From a checkpoint of a small image classifier: arch vit, 16300 steps.
Rows from block 7 of a small image classifier, named by matrix and row number. Rows with one number within an expert belong to one neuron, the router's apart. Each number is 500 + 40 x the weight over its row's rms, rounded and kept within 0 to 999. All counts start at 0. Numbers have three digits each. After the name is the row's rms in percent of the matrix's.
Before each expert's rows are labels from the 100 images, of 14976, where the router gives the expert most weight on average: "strongest on" is what is common among them. Only what is clearly more common there than usual is listed. The data: photos of arthropod specimens (BIOSCAN-5M).
# router: router (model.blocks.7.mlp.router.weight, 4x320, trained with AdamW), inputs 128-191
# up: expert up (model.blocks.7.mlp.up, 4x160x320), inputs 128-191
# down: expert down (model.blocks.7.mlp.down, 4x320x160, transposed), outputs 128-191

# expert 3
strongest on: class Arachnida; order Trombidiformes
router.3 103:525451566534438577534500462487497523474510488523512473491477518427568545532512510493467441509578501496481514567471478412453503571519507532515422443468519499436462515475471499494543504472475495
up.0 095:475502532523503414466514475481513475552469489549524493490582558450503557630438542581541551573529472494447502513390516542508527399451547537478519440483455479510531473503466506481452476507432478
down.0 103:511533484448515472495472499452451465510504531409504498429442489579472470437520486518473501522525523472436531515519514510485557476511469450474494495431516513542486563446440525444567555557558550
up.1 101:449542518444465526490530525530418478510495502500502506512528540610518508525532526496571543469542530468463510489476485607459405543390526532556517481548522495440475533522595504440502474516551474
down.1 100:466518513470493447524544506436474551519472521488482493464492481453479448460549540475495480513437509504468516484547494418554473477445414484516522551449532537547431473517552486431478502511463483
up.2 095:469494526515466532509533481467498502518474469512510568558552567431508544477517512558494483566464468572557483489513500502544548548543480496576395508471534452508552520513460566448489453571478513
down.2 098:500515552542548572550501474532505471456504474504507494540477516480516480567455419500546516536468539485625513496463529482492503536506540498547511489528513553500550452480413478478452540486498490
up.3 086:579451479458479484459528455503603481506431517434514444555470588520461503465478515525461523558496551479483486462458447492506378539503520424554500495488488458416457562467450577497507423472526536
down.3 101:500501479524525505500515434495547580520456448546475489532420569468469476504503510457501428537543487442527526480510514530500535549483504519454520535540484564488492525438524478558421468498484411

# expert 0
strongest on: order Lepidoptera
router.0 087:557542439404531457447476459390475448488483498437512497568475497532452488551497458492617516440506577489453450475476473481417485431523507559416500563538495452539436460481520545577530475405546558
up.0 118:455462514571471498502555471425543532489441522523507550400492466501525536471482465591436503526498387475428512506497599496520599533552524522512510519512439536494446532560488491472527419482474457
down.0 114:516528503480508444490518568582461458495488541562478527508486491559565485512508503533580535522544398580547476537585505544498430487490505408533497442569523446543494501500516498571463562504485537
up.1 101:529498592479560543539535441538497457550483547485506449474587476446576530510525520520439422450528528506561518586556521456529446488532501471547487522547567499523561546463459480517459530580501495
down.1 095:485553417481489439525519514439562585514442464482461501602483478432507505588520511439525517551475518452439532483532486536483496520444510487508479473472486520513504494508516486368536461515493470
up.2 111:451588498505514507481449448535540479552488536470469514456472477498466558486555555474575528514481467532484546510447463446488496535507470518437537497490529492519476522428504502494479506515482468
down.2 100:494538504432417529470452546475474543483453483548461487537490428526518487471514468477487490518461536496527527479545546462459497510533542562400465495506430584453553521563501525578482542547511531
up.3 096:528482563509443562492509453550496500500514547492549469512514523445426496524451532495464491556501520511381542459460451499432452483547453536423499577568464498522537480494469426474533552497449491
down.3 103:533437477504518560479385482482493519475515455563471537512485488494536480552491461499526496521547493417520509567513506477556502455485547543566574476456489472448464572524483557458490487458479534

# expert 1
strongest on: order Lepidoptera
router.1 104:454524460526556440536475524530486551518465507514497500482540528503564497410549508530489511523497433525574518509479567521520499512429508488582551528452499522508573561540418517468505539593433513
up.0 098:539420516510500474475540495533507554571496535516501540569495486484571527512506505522514517574511451473515490544512487356483463552593479601482548509484468483490499574452507471525480584534506454
down.0 109:506506432540457514547502468456526493530439495496508434516455499441546543475507515469466498544477452535461481519533480440482468433427550512503477556429470436460526551539455492497532452503512506
up.1 095:523492579508463565583471511555535515491523526444456467494523504445489414549561466495537513492459427528481543545449584546490476518477517465497543443499531512499497543488533512483519454466481530
down.1 089:502443557496470523416500519525457457483505438515513553461492460491579544456546491506468519492495516530521473524576589552490498550482488517489506533476543488509596468532510478488530560543451463
up.2 090:491504487425527408470489563487481564492485472490501486453528423476525454551548563493457419516504504518509474482495518497529444482549490518578536533528459501498528489532456489493448426490492484
down.2 095:518550456495559569515481491438514545498496444509495467529502510533472563498479510519519595481495470434435495531536462515433422512483569449488500453467505499520509546556502544469542493505516525
up.3 092:433496469502418523498525505592470503475497449511498485527443470465448532548471457534406482505553472490457504481531531498498488511469555497403542467506542481488465483430533482544515503544436550
down.3 097:501489513553448528465477496437509544514513526491403453402544445491524560498483496498517420480484548483524412539485395508527413522485476526547518498559450490501508480470468544458526486574531460

# expert 2
strongest on: order Coleoptera
router.2 105:496485480534467529522555509592533478587578468535448425479497447489454518504441521518471509489521520450494502464509530533603482493505480488448486477537480478464497488471507458481544512492522448
up.0 093:493602439499414461455489549529535478528501477538541452516522504574503513465429564476464538522477527589539556442499494529449504434543545488446543504560542441511483509584539537447499525499457462
down.0 095:547529596436424482555488542496500589554532521476480519531516473493537497586482502532506478546532521560501432526607494509432417451473468509537500388471496432494511509445525467419532489517564525
up.1 107:572524480451553497542445519459421553478576440543501554505509546473488467520582470472493474484583525547566532506496506505541568428456517569472473536507452512570535470555505467472456402557548493
down.1 098:432473576458512503508490500478545512517454497527495535572528472509446544506471464511555460567471518440428460426537476511529486537562552493453557576559469512499491472473458499399434510510473499
up.2 117:466551548421449515467490528523559490404527515452495505518514508526458558514508484478527531453454527535498486513473486457498567516487506520532486482603579474544538470512550501494503527508469500
down.2 112:487507540454493456474481453501465496506559511504510489452479533542492431508562494550459526494497517435514529499604484539454508437423439535575554552532483445461469482471445510566500552467434481
up.3 099:528527469408509496471541519563450474549472499479533480452492539488493534593491449514466487531491575508547552531424467538441521556516499512540552566435498534543458533473487523394425532501506473
down.3 102:516479441518541493550480563480547493519479483518527508459550489525426478443470473511534584507531515486588463465479515583508529479452531482502614490483465491417480573491564605519514461471473451