config.yaml
model: "image classifier"
horizontal_flip: true
mlp_ratio: 3
bias: "all"
conv_stem: false
positions: "sincos"
pooling: "attention"
beta1: 0.95
eps: 1e-08
Rows from block 9 of a small image classifier, named by matrix and row number. Rows with one number within an expert belong to one neuron, the router's apart. Each number is 500 + 40 x the weight over its row's rms, rounded and kept within 0 to 999. All counts start at 0. Numbers have three digits each. After the name is the row's rms in percent of the matrix's.
Before each expert's rows are labels from the 100 images, of 14976, where the router gives the expert most weight on average: "responds to" is what is common among them. Only what is clearly more common there than usual is listed. The data: photos of arthropod specimens (BIOSCAN-5M).
# router: router (model.blocks.9.mlp.router.weight, 4x320, trained with AdamW), inputs 160-319
# up: expert up (model.blocks.9.mlp.up, 4x160x320), inputs 160-319
# down: expert down (model.blocks.9.mlp.down, 4x320x160, transposed), outputs 160-319

# expert 0
responds to: order Lepidoptera
router.0 100:445498450550600490485473468534481510521455525381469486485494529572542499483459504460516544501469445514489427505489560467497517537498570486504489510531471476541495509459429496517493543463482502503545446453536495450545463511491543498461522475531558564493479418491541483458396549526481514439533489517458492524465506508444519562540549451489516509466493516476552510530483495470487553567471475454552527569529488563410541553448527504479538523522506539536523545459460563511536524442501517
up.0 091:460574517501512570468482540441486507497506544508467451512509474481468520547500473565472513488447502488432442517481498460502499486511515523532526467493539553493481546453438484518469433558487496457550469465528558565561508489512453535587559519458537457496474510515474505485435520541480501523548547559453528494499488469489519543420490458451408459454423513507496492456518483533478524546476558444495464535508471562458535551529495481520539541497489507541536456437564497448516567502460480
down.0 096:513472504529439487486539452511482436493525495579510485474533472472467518473448526467432508515540482493498519482493458509415452509498515500523495509483494446586442476438405415474512547509446489519558462486446526447472567513476493498458502495529496512502533529520571556524513452454508481563564472435492518511452350487503587480519482521501543519500595455444521503446471475536570482507501490522544503515481532452478533549482454489456463522485522525492450417498515552508496531511491516
up.1 099:488534591569502477489476422492497467449579551514489505480502516524499494481522478569448589511514521524548474456532551435532506423521442511526563509507463526517569516499502373481458592480421467451515488453529478561516484568495530460458488524543514498469496471467538471523541439499483530605436510451505427479513433487469485515557526524514514488463580516600501521562520435506473421511442527433471515506510463534481487483528489538460444539466493556426540534464501488416432459528498508
down.1 095:463507463494491468422505485511422469521497479464477493558434511513444496460484536572466434577424504403522487509462484501542434517511590500529523468474444458530463464581497492511562492505526476501493428450566484567556498454520461518470515442476508494494501436473565531489507518532422551469493478449530452450496439497471417496471548435534524479507461514493454524451466472520537409484493487487530529446516552494474547522499508525496513541461496508490519437499546493552525491555568509
up.2 094:479497558504443512528538511464542452500537488492582406511559487499538545547462531459547536424526570452433557450443544513487527530466478465478481532503481524432429461486428541439485470524499521488461456526496454506506476440477536574516500472484488503544507477431485487500512467498520478519485517532455480523549562524516474504414542459512458490464451445558452483465545530482460548487494487428492511541556559479438436486453514496561572521516517483522547457510582481573433411541557522
down.2 102:473533523524513518474506545485495454451529567555488510454497540497516530564472518493518430474484481490470496462559520444461468485461450598500490570554505439454446538513549489505541450492465489517512432466525610477487555540431483556576543591504470456436533547489576568438567487539496480463442509519512546541500508453472456578528566460470529507464555519536490489490485436522494535483525507517485519508512521464471470466510526421492577474570487485515419468504504526628460478509520512
up.3 086:466474483418462563388530470483522500469554452521485517493556474475509457440484531542508498455490501503524507443555438508486486518558528459445519498524427487483457530522572462491481605468502446504477557428464552499512532500429465514475409477481479429575500518513546537559435523488495520543522556505453515475513471506464480576436438502495405445382561514578497573491495496538506514487533541528521531454496533505459528620472507522563539512490483462554459524534514510572448481529465511
down.3 092:437522507511436543472477466516544510511515504412553566521537420481560481481506496502541509483529548496481410528477470538482525446507483519464496494504531514540463483465521470460495537479478449475510448511512457491451494476475501491473489537461492531508531535461545531462481496488488494486537591453503495487542561397565503445574463552459487381548496517542517506539504496525542518442499522443548534516559460557496476483454548507406466489604424492508435463516469474538468477453531484

# expert 2
responds to: order Hymenoptera; family Ichneumonidae
router.2 097:480553574455505530544537517426477461491510522549553473530472558490552578523516532541502563482427566461517494463458500485545486513502516494497507513500571515481545492537505526481506491474516534490521511533434554479467542521528526521585400471449430436489524544466526486507548503491492497573526480471444542499532475503566491531465519527531503522451561459490395462433515512521451420496510447455533482504518499540538484381545511533532456489533478473464516464458574478440403544493472566
up.0 104:486557538524509467535476523547455515531478486517516511533511526558492537547473450488501464482538540537506431480420594557428479441516566525487521481496531490527521536581595522522487527497479464537553577481500451545480495449481498492491503516494445522511480486468505503481464467468565587453525517557440492416515497473532542489471538496522511571518546435512493504515536487531512508489602539554484539486461597570569517475523529446567500500489451483532508509509480500542394493564538503
down.0 105:448520406594461534618466551521490509439483550498500484439536505594528480518543488495474504529478535507547511575506543515546517528522585497444480472479460507522509480501497500519494441505561535510421522499450544530470498538531461474427480498507447474461470483491458476440477449551517496468560463462502442470530479440482460508474481521411516467431470531545500512560538440513485497479482491455506515548488500520494455583484489551446475475503400464523486498387477446546513470480508567
up.1 093:540575499498455537513526497481524504503484482461464457489512521442429533496473508546515474475506490513507450530578512492372542539467486545453563496474485490511506480504528442552514566520516523487517480483483535493483477531548549500554501474454446543476517438489455494461522478587449500528531571421612597415471449470552501491497597496477402531454509440569489484490427432480559520538471487457534531527530529496484526527508513491473483525533457421488515481518483571474499465469539472
down.1 089:562479520497514528531451537431587477471543544504455517494440490540559462566538610520481440548513502484503515495573502459492470462549529527556521530520546581539506569518487493478533474528442476477538444620505516502501505446456502462454505547437571488429441496535516526532538512442506497475474484470524542523531500481478494480523442522519427445556461563522462514479543491471530505500485452553524525492537533538486503495489552514514498509467542556460479515484525539534440458526484550
up.2 101:517473450467501461485440432527507490527485478531451432496466574506488520464573557440447524509512484450551596574478495552453524545600489475530560431516494554510547489510519449463501390512515465458502475472575511538511572448429465571540443544473464429482546475462505463573419551482460508522507483511575529472500497549532475545492599502507470443565494456502439477528551514437486514495455476528516465511473491523574397508454526487432438531504470501515494555514567485479514506511520515
down.2 098:538498518572517512494502517515589507486468507415468514507473427509487485462538542402516478532466483515460457527532420516511428552408454496555539467495497531517525521515463507482442560437460492458403439459502596527449494535470550490480493541516487521540530481491461483497613462558526532438450533493560494477470481514561484589507514468439581477491489537511554486468508443548458405511505558429473522484519499442518528485529504507493528595453492512492530425470467556504512567537535521
up.3 102:511493469540464525560437540504499537502509543466562461507495425478512495533489620509524525367505490540467464458518522499445553461541462499536513523518456454486499568515492585458478574551580514532439476542511472498493507548490533478518560506502529502484547580515450573440480550468469552484494480502490512536467461501452507489509519559477505561460443451521517503512533534499530566490466565506505489517582508524470504497422575457489477469500493557525473491512583410445508470491487535
down.3 092:465449512490464515536584544477486470437576529489519493511486483530470546508512483537477446514577470464493521456520528460459448505509511525444545443508513477452543488472515428549562517549467509492555518471471502563490561465509584482509482511480465440513540547505476472513550549539426496577576521544503470442484411470558510512477565459563548472551468497513567556439447493495454431514505476546464435558422512523427511455499501582467460510488482468526506532527478448470509565502574480

# expert 3
responds to: class Arachnida; order Trombidiformes
router.3 092:546449540475426472475450484438513590413481487528533486489521437466495433445587505505532432522508527452450530524542503462548464500512467486507512523489517477471514524447535494519503476524498487454485536464532478561440514544474525472558473535452461489520460511571465479498551480447531511488471467438573528517474533518515501486499513516480483511557518477537499489523548469544561452466493490538457553455475526508549476544509501539503520470455536486545468479524478478428472429539490463
up.0 100:577470517574493518469518477464488470508458512490474411530553454412506507568488462554466458570534555497519477443512521469529440532563538441510474485502448496455534468514454534466484492495499486565427427533532467550514571450458489523522505507500446460530494541566508541419509431535527499528554558487490483482467482533498486522474493547541480430415543517446506533478464515491528493457434445506530508440453471504466568533496578533577536472564496525531498457474513487461522512507490494
down.0 089:428546502496437463543496475522518475499508580443546486493453556537482513480592530509557537519512521418568478568487535450432422480532452487468482436610498473456530517412486566518434471573406495466466492515476502556498436549475505515467457573440554426544506516496479513552469505526493463495546502477540462516520508548507500422504497499512452589547488516546506478592521548524484512431477572514504468505512506486515524510550516509535534516490532505460480586517536441471474459556588531
up.1 100:461579540466460499448467518470507509520461507503490560529459485466532563470477496447557539471456521504449517541450495503469469484514435495471478487568589568504431482383518493526510534444534447522583555478541491552498476432454536524472569504479522486559470495554532575500456459532525484542516529543558572484513477529492521492537556482535425521551499482513516499481514568507442535513414455495509576536503421466508510504512509450454524484463449461483556466465492445496572428448477446
down.1 109:551481506507449488504571503476526500494490505462494467512519508430517493438542525481522459516491449476524575411511636513514526479515472526435468502491510511541502495456476460550532485447559443531526455496483458489483481521501509443457477435536491505589489465462519463437536470544486499546518563502564508497436432456519509471473506510430505559535489513476511500478444556536525480476481477495438566548496559592522565473533474500534454532496478494563530569450483499512524493496479491
up.2 109:588461489540503464580489485443496498567477545470502560458443465555475534518542563488445557466465496525542476511496525507546470438527582501509464549512423524516507472494502472469498487430514469466443554509538490450509509491494468522446502449553491524475454430507524504465499411509554473560457530477526505548495471486482502547496455613432576477536514449468479510427516554569550475532518504520457552435494506538451493481492535483478544536512466567543554563483466538522495556505479611
down.2 109:487529529506539524472585565513543412504480505439464466435476549552470570519509428488477525520446472415509444536472456502518552486443457493524431493490472575546568463445493437451477524457515484506546530499421457508539485498610480483534452539542484468472582441504515546546517510456486493538463536488496471398540503509541526478551500443527545509534477514490489467550506531499418505490468527522511503477473420486520432431451469496499507474510546543485489546519541537555487436568526586
up.3 099:434451529399528520532563529524452515455495494536578448532479551460468480468572477504507471518507498472488521605521410397564459573525450461515501512510503433408462481496530485539521448458534513479451501470497522522424541533431474514451504505505454479463471526477478513573506464491572411468567457519543572493512508520516511492475525533455527413503489462536402434481478551529493534486500526527466445494434494463552494572537505478578424529539520447470469473510451511477498508545421451
down.3 085:476494531513542517468429502470478496442463466512530513504513431531495507463472495443548539534530515489454466457510530583482492484534446541475553454457532533461519574581383541481472516559507468425499503529487527506515523529483502491455482429446466471422479501503512475563525478469506460530518477498593545512595497511482449483508484528509452543429483554542527548503554446478536430561556502547595504479521496486542573422560462491511530467530557575473546505495519478508463512508475587

# expert 1
responds to: order Coleoptera
router.1 109:578474501466448541479521519571493480474584448552519551462507497414447534452433481459512422487549452549530583485482424552472511518513483452565463454488485543501484483546527544442534485512548533517502549539490494530481501431537469570490568528548537522441512511426480535588522475500517457476528518530500515465483503515522496461492468517475459447521409467482534530501447488488501510500534574542475473492439534412520546473494437430536493486530479497541501543522489515564510514529504505
up.0 108:516526521537474526541453415430500554516497469518540485550456421487418461500468569545498544481459620509519446521471449465517562449522483531486541424502542474453426485535474529524495527495516523437544494497400542475519560490487534482518524512530455488581518613466459480510545461484507538518536558469485486505524484613552535488507509549479448503612496434494513538538500527548461436545466443465577497570507503520630510517531445480498494587467541467559509582549544466529510500451471519
down.0 113:498505517398538450468522507478514506614502447491520512486533525518554568566566494515460496521499539538491542544567460540472433565453467529455424524495516461506488556576442500559542436482541553538513484476517505540573538521461443523433488425515470493584532485448530477481465544537577488516489460393557514463567548491436533546472540496421560594512502551461458510504581463550550471531522477553498494516534494470508566471551511455599533577551492499469486523497503483452502487477535473
up.1 088:539538412440471532556556495504505586476497513420477492469453449540530494520478546518458546563550427479494462463553508543543465498424539481512498464529466540521511482501501509470532477486483551552476489468507525493554404485495475415483493476476525580513519535532425439469480499502567519441495514495507453507539511523481542540518585484503463459463522459462510496530492577478528534509504431475544471529498480472497575489448477475489527522552541538548469526515407496541488605462510488
down.1 088:512478502530482425518544430510440430522539454496491499555515531482446465511485491504505507546533491579563441500472453507388453564597483504494501612489547533506543556450471463531544520484503519560509509514518529500425451466451455544507523558481585518521511514473502530558563538536505535515495509476532590467462440479566559489488528521459502519484450491551523574553467542527498549553474454467541479534433500561419524466468540504413485456512419504494499474519553528499482506562457479
up.2 086:526423481485517535472551489436457472469519533471494484527481433587525481510466531465570578473564503504528504495478548564504493501473554525578445511602548468525465502472561487433563529451482516521474471399559484529425465478434467450556452471408510464531576473530446512579436575507529593484457505518526497491455557501523508506478447512552536514550517487502483508485518529454520500555521478469528523428465538519509478522503486507494571525500502510467548479515532542527483480570537499
down.2 091:514493586468526505522428505419504511482503476449528548532404489510476509511441503529476507505449431562476488548537477458482472483440485562494484484487556489507503468562465528493499511470523493527588524491469435515567486524521505493512520465529499520484501505500536462530472465453533466510496484495490481474477549458496616531466496463421534501535500518446544504526536538511515466503533442515480537558578450443478476531507518474482422449624484504403463499577557454478522536476497486
up.3 106:490536412551501506482499520529453470534509484504471516479537477503453472467393522555451401438502457439571435523535499540490529546456473480482440459450503502512502511449480507490581501569533502511472508455481469524452520519579455467477550540533464584485492441505487504527433467476576536548554478532449410462524532488516552516493519496484530507403512426520504532480548452500530515512518438492515552532504501541529483461568490521452497476489454479544493518514555453455493414518456425
down.3 105:504578583494537489504531504482512523473497613533460529548518584467527562532492507551522479551500497506491538505494522459510511526499515486518540515506519546425480586543509519533449492522603458475471543471500503472516494479515571577521516512493446571462529490483429466545487528558476520479468547490488484486474523471438525487475535477435485562512471483542488471487482524559484458504443431548499476505537424518517416414477456432467572476534553500444516557526460550470459533435462477