Weights of a small image classifier: width 320.
Rows from block 6 of a small image classifier, named by matrix and row number. Rows with one number belong to one neuron. Each number is 128 + 24 x the weight over its row's rms, rounded and kept within 0 to 255. All counts start at 0. Numbers have three digits each.
After each neuron's rows are labels from the 100 images, of 14976, where the neuron reaches its highest value: "responds to" is what is common among them. Only what is clearly more common there than usual is listed. The data: photos of arthropod specimens (BIOSCAN-5M).
# fc1: MLP up (model.blocks.6.mlp.fc1.weight, 960x320), inputs 240-319
# fc2: MLP down (model.blocks.6.mlp.fc2.weight, 320x960, transposed), outputs 240-319

fc1.692:162081151092146087111099130108146124104082143109113115090098165145141118179073105141122134124158134167137095115082124144112099144111109136144151121071150136152142111121129102135146124127122109129120147118118114103176093141137109094103120124
fc2.692:148162164159155135084162153075089123143135121089125138122146101162126125096152122122121157149112137137141104135160161122134129115147149134176156125121132090109135124133131111146112131154136111126111152173129146143124123154134121168158177165
responds to: order Coleoptera

fc1.6:103136126112121165170109083134150136109079124122106172149153212135125118119143129134101145147103083145121109118134143130121113135092082133125104155109118156155114115080107163168119120142161157091141120119089173131163135122140128151143148164
fc2.6:084116173127128098116126157129161124135143137138148152094092122110138149088168111110136146083154130115116148175129124120127086089141141102114105151149136096111123159096157109177139145118135127122143119145148140101118055116159137095085086131
responds to: order Lepidoptera

fc1.144:106075129148129112125096144124156144112091111116093149071145131113103087127196143169169099116149149112163154143155124161136081149125125141151095140104168117079148092092147156110138128106119086127121128116172158119103121135141131175128126156
fc2.144:128128141146137105118154120129110079127171146090144126145103143148149143132102110109073094158105110165071121125109100128111191134114121108099140154099105153132086130156123138138154150175132133166152131193091128120081133138139119141128093093
responds to: order Hemiptera

fc1.100:129085145168149137122123117156125099126128136106151145166135127143145119163110119111133093108155106118145138107132147104122142075162103082114124129113139142110114124170179102149115146120113103132162163085133113140124150097126180145122125088
fc2.100:142131093114093131146131130109111107111166110128111111120120128172091116137107141152144116147170107146126136145101119098126119120092109128154128144127151116129088107130107156104111108192114170128148137146072120123124137170104129169124096155
responds to: order Diptera

fc1.415:072116111091103157110154132110135149117104089080123125164133095149139109126148158166152192124120130111120098116156096120173126099125120139096098114099125128114130106082120105133089133106104144152113141131127131105113140111104145131122122121
fc2.415:154126116163119123141105131148140113162154109187148143109171109121139090128086111140077160164147148102169106142124141106098126146131089165145121146145155090096095124122084130097154164126124100170125137112145110101136129119090116112112126125
responds to: class Collembola

fc1.615:100160121075140165191165121087117162164128159129114138169142141159096146166125097091155157103136149125117103134116129091107122101116124105162122144130105126128114157138113161079157105143141130150161136122107091140136089137108134137114144108
fc2.615:135085111110120086094121135131123126117134143118163156142142102111177168117162164126061126115124114140110147084130128118156108122112156169132088092154150146169144104144143111105094154166129154131126131156127140190131156094139141114128146152
responds to: order Hemiptera

fc1.637:129145137115078158120135102097126185161116128092139090146156130120122075134136106125131141129103119090112122120118123124170087117132149136115139112125135109150126106136113165114131148166102093125112161128114097143126111136153115110104095118
fc2.637:119151153158122108112143150126107094106156148162123120121149128125171121136139135138173116131124131116139146149148140146134145121131070139114134097133130177110137126117199133179152151162097135099128085153128102101121106126103154128110159104
responds to: order Lepidoptera

fc1.347:112162113084057094134117129143139136150124121140125125096125131105113150137162114112122163145115141106125123150123151102120160124104136131140115118085116103123115148086119135107142084107057125097172143145100090100104116157136127133095151117
fc2.347:173086121142101161119124123131114112153117114145160128109114111122139103105115161129126142174082181118180065137172127144140141126113103147151121158103151172143140125133066118169121130144161094180118134078134137135087141149096131160177121153
responds to: order Hymenoptera

fc1.223:088122136157118115132134127142130109137153115131093105082111116099125181157119107157148124127137120121136116138123097142110153137150153153115163131108125102111179102172120079090109130128152089117155135122155116118099138115129108114096108117
fc2.223:112146155150133086150166114116157119089141112142128154137096118131129145107131145170132119132111110120151115137155136090141116099118098075136074144181094131146139151101079118111115160145143143155131144109141108109132154120137160146144122049
responds to: order Hymenoptera

fc1.604:108141132063138183214081131128102141070140128128142151091114107136165095103118126140127105138108113134130118093150110107134112145128115137099154157119155125135122142138171086125159118118142122135149115127124105109096151067131110155133113121
fc2.604:113074114131128139106177172123066101115119128118138141144167113095171182161144148109142145136128127155121155113146124097136142121149178191136088096130066128144093111177150107123158143126112122103154134169112141110148162106134154136123143134
responds to: class Arachnida; order Trombidiformes

fc1.179:136133126116148162158119162095072136115126129151184163134149137095130098102138094139102086165128126103115124122202102070151123124114139113148116093085134120133137158143165096142112129102160107143125127110123135113153145112085156154110138189
fc2.179:101147132139140130125127126099094128093111166119088144135130151106156122109127095120174138156164103112149130114135144113153126163140153121085098117170156109132136108138153166152098129106139133157121112151123151141124128147126189191108097086
responds to: class Arachnida

fc1.462:141169167110145130108187130135110130176087107140111142132155183138111129151083110110136095128132129092109126132160119125104097133146139142168128143122074132158144126100145128130131165110116130111137163120113105133163152112133142110146108169
fc2.462:109142120141090109146098142092164109159134183143127139135118127161143148149120104127166165143126140135154087126131114144091125182105138118121092132143154105135077146156096141110135078131149130136113145111129113100133168126120127127138139117
responds to: order Lepidoptera

fc1.290:129129100135155139108138113088151162132146127119143100126114157075117110125150124136086135109113117097131132158131137151110118101093147132109105146105137119100153156076094132150132148120122125109131091102107134109096114121136104091120131096
fc2.290:125157138088108105121092173153118098131132088118150076116141170140111135120169117130166151106135146130076140105143137147149106085148121167133125103147163093121142137163145132102167153123144112132127175080125136157170118187106145142114143157
responds to: order Coleoptera

fc1.661:122162138157176138111124099140143107106134135125130121098129139081168106130122155118111096075150132104149149132117181140152130119099128104093095138158113148076131120130094148113182123095138138157141141098108098129123120138135138146081137118
fc2.661:110171113113101169143097112158121123148109132142140103150156102092097108125116127115123146154112116099145082159164089157147123108128108117107113105144093129133127144130124198118144159147120164124085112116138147169151151140144167067141080114
responds to: order Coleoptera

fc1.722:146086102121127132121164109125099137127180113091122133089064109149135113141121163143112118119131092144142131138167140120102140111112156085111126120097132067120088109114117172133139175106118132119111128157144094160160111151115132115117121153
fc2.722:121116147136103150143100086102138136140096140160103109081153151102090143148107124119149131101097138123142086114110115118127162101135126108114124132141095129156137138155150125133121128153112144132111127062099163101088146095105105138162109123
responds to: order Lepidoptera

fc1.532:110122140113123125108139129136092144122072111147165142093068114137169086125132133168086117142095128132075076148133095106110098142091152152107098144156159148138167128113151143121148128101112132107142104106145148117074130153166133139149119157
fc2.532:089102135147138132162117189118132090149112082142134123122163125134131117113134139115130147129111139122120101118128108117102145111138110120165109105079177130122090106147145102135131143140141113105146116140107108140130110130134084110106116143
responds to: order Diptera

fc1.83:184139152143125130118127101186132115135158097142099137141090169147144068118106134142155166146123125147091116134117149150139162118085124123129134110078172140143146167112119137122100114144157128141151116089122153122073139154139113115104132149
fc2.83:161102155165127127123095150112111128117129120123154155123121142152091145119148137086067123156164124150143131136179110125142123094153121127144133120115121156127155108132135123086152132111127075152120115135166117114126113144126127140177106178
responds to: order Coleoptera

fc1.54:109100116110104119164150182119150130140142132094126145109118082149126121114145154120097087114091126142136100117137090166123103091131104112138114140119157129082136159108118113103100126127087145155155165129194118143079174154104114112131144143
fc2.54:098183133148157133088107092072116088203134119157151122164152119119151090099128135149091140142114097102123101118132140117107118131145133151145148090129081103178129124098110090127122159110149114123150116126162111167136127123098153075136039074
responds to: class Collembola

fc1.644:131104090180150101170093119093103162123086115144107127092149154120085131109170143135129100144105100128088111111139112151122140126078114104081130138113166093094123197134125109133121092132168082126124077120169124143127135095163094110153119153
fc2.644:081124095110086141084113110102123112121142145128092147104155127151165133115142055141114111077115137111126118115141124110104130110168120109082124126115114148154132117150099120164142128142120120148170119105125134140123136116093123136125113118
responds to: order Coleoptera

fc1.624:105156132143097113153193136094162116118156146117131118135116108142127112121146120131105140160116093168144140127147144108127086085158078154115116116129152118149098091119117141153138104138086129128128120137159168132113151101148097128118085154
fc2.624:092117086101175128131135125119143095154098152104116130108127093082141145098130165099106081091096116144171137097100155140100138173093146135122132130130109133108105136129133119102108135139149152061132151146120086154091132124119112149149146112
responds to: order Diptera; family Milichiidae

fc1.52:175087153129126129096143095116131129140085141101125119151121105171121091160116176172183160133143153131127150156151121146156106162122145142090145129110132105119082134096124119138127112158131134113117145126155110093101119156131145124092147121
fc2.52:141139156141150122149107132103098117119103096144088085088195126076139151115119123119069121126153100155127109135103132133104174100132111109146055155134092112121100111165119072144112132170125119143138131126132149145155119131125130120165133083
responds to: order Hymenoptera

fc1.228:113124118141089142141131148128145168144132147154099094101075150155145168111156089137129118114102069134127124115118094125103116152090116136180107133178122095120100084147141092153070154110117151142131138151088105070111076156142149140171096137
fc2.228:119110158170159135102098103074120149094142152120130145136143120119092128112166155108100168115092131123160104139147138100127178094128118142115162166162111126108128126130151156085097134105145138117146116169175137097130133104099148159178134105
responds to: order Lepidoptera

fc1.727:105145149144087116174114161134132129154129135126122149143148146145097102166159099111105121134114162143106129109115147096118144075135082131127144117091096171124154119105155111152109111106129126142119065096138135073140107132134134144191119175
fc2.727:170152154101124113115120149165087105133132089147136141141137169114188139147087150119149147160152120115106098140132130118131072165146118121099140136123093078113122176125135142150113146133159101124134143136119149111129166143158157081054108140
responds to: order Coleoptera

fc1.742:084109119149106181146119119093103125161116107113154109134150133172109148142124097117142137100113157114101141103120116132109089127105106147171093137106171135123166110135092115129143127145116099107103089107102171113117132135106089132108202178
fc2.742:144076104115148109100125071160128114096156110103134096118152163069150127114165106091087143137153134133120101098140148089111134122152148113111143092164100137102098155097152144097134128160059108139167133141122126129106117121128146124143128131
responds to: order Hymenoptera

fc1.454:069130137087122108131117107169166125141117173181124146121134087101120141110158164088093137146130113126143116093135132115136154126126133071145121111095119116135156123135139141112085114144103139105133163134137133108084119134158123109102083162
fc2.454:102148118147141171102140139090117098065111077084151179159158112094101100109113102146129157074125169154141173146152098109133112088092137138155139124178114158122088156092116133135133113097137095142127156137140122118149135116145145155149148106
responds to: order Diptera

fc1.505:096139136125121104133139193138142143107120158110076131152143112166119103119118095095136131104111155141164166157117112095108143139147147146128098120146147134141121158143140084111175100112113132119140103139134130163100149126141141121101141115
fc2.505:112144119134132179136176105100133143092104138160136164099110127140141138084132120148141133083153108113109126168122122116095137158135081156156145129125103177130117054141068123192132159125153167112146165174183145114159144112144136113154103167
responds to: order Hemiptera; family Aleyrodidae; family Cicadellidae

fc1.294:141142160157102121136135108144109097155107109140148109159127114105099127117102160087111171165136156116104075127065157112130137118127126121134118130138136122122096101133176155157131128112117130144155140101138111085143134180098110121109115094
fc2.294:126132123124100130120149132117168131153156133134117108135175101138155127122120130123194104119160098129165118167152133130116128124105143096125154142100117161137090117128132125105090100112130117120088118109126109140156131137143145103082088154
responds to: order Coleoptera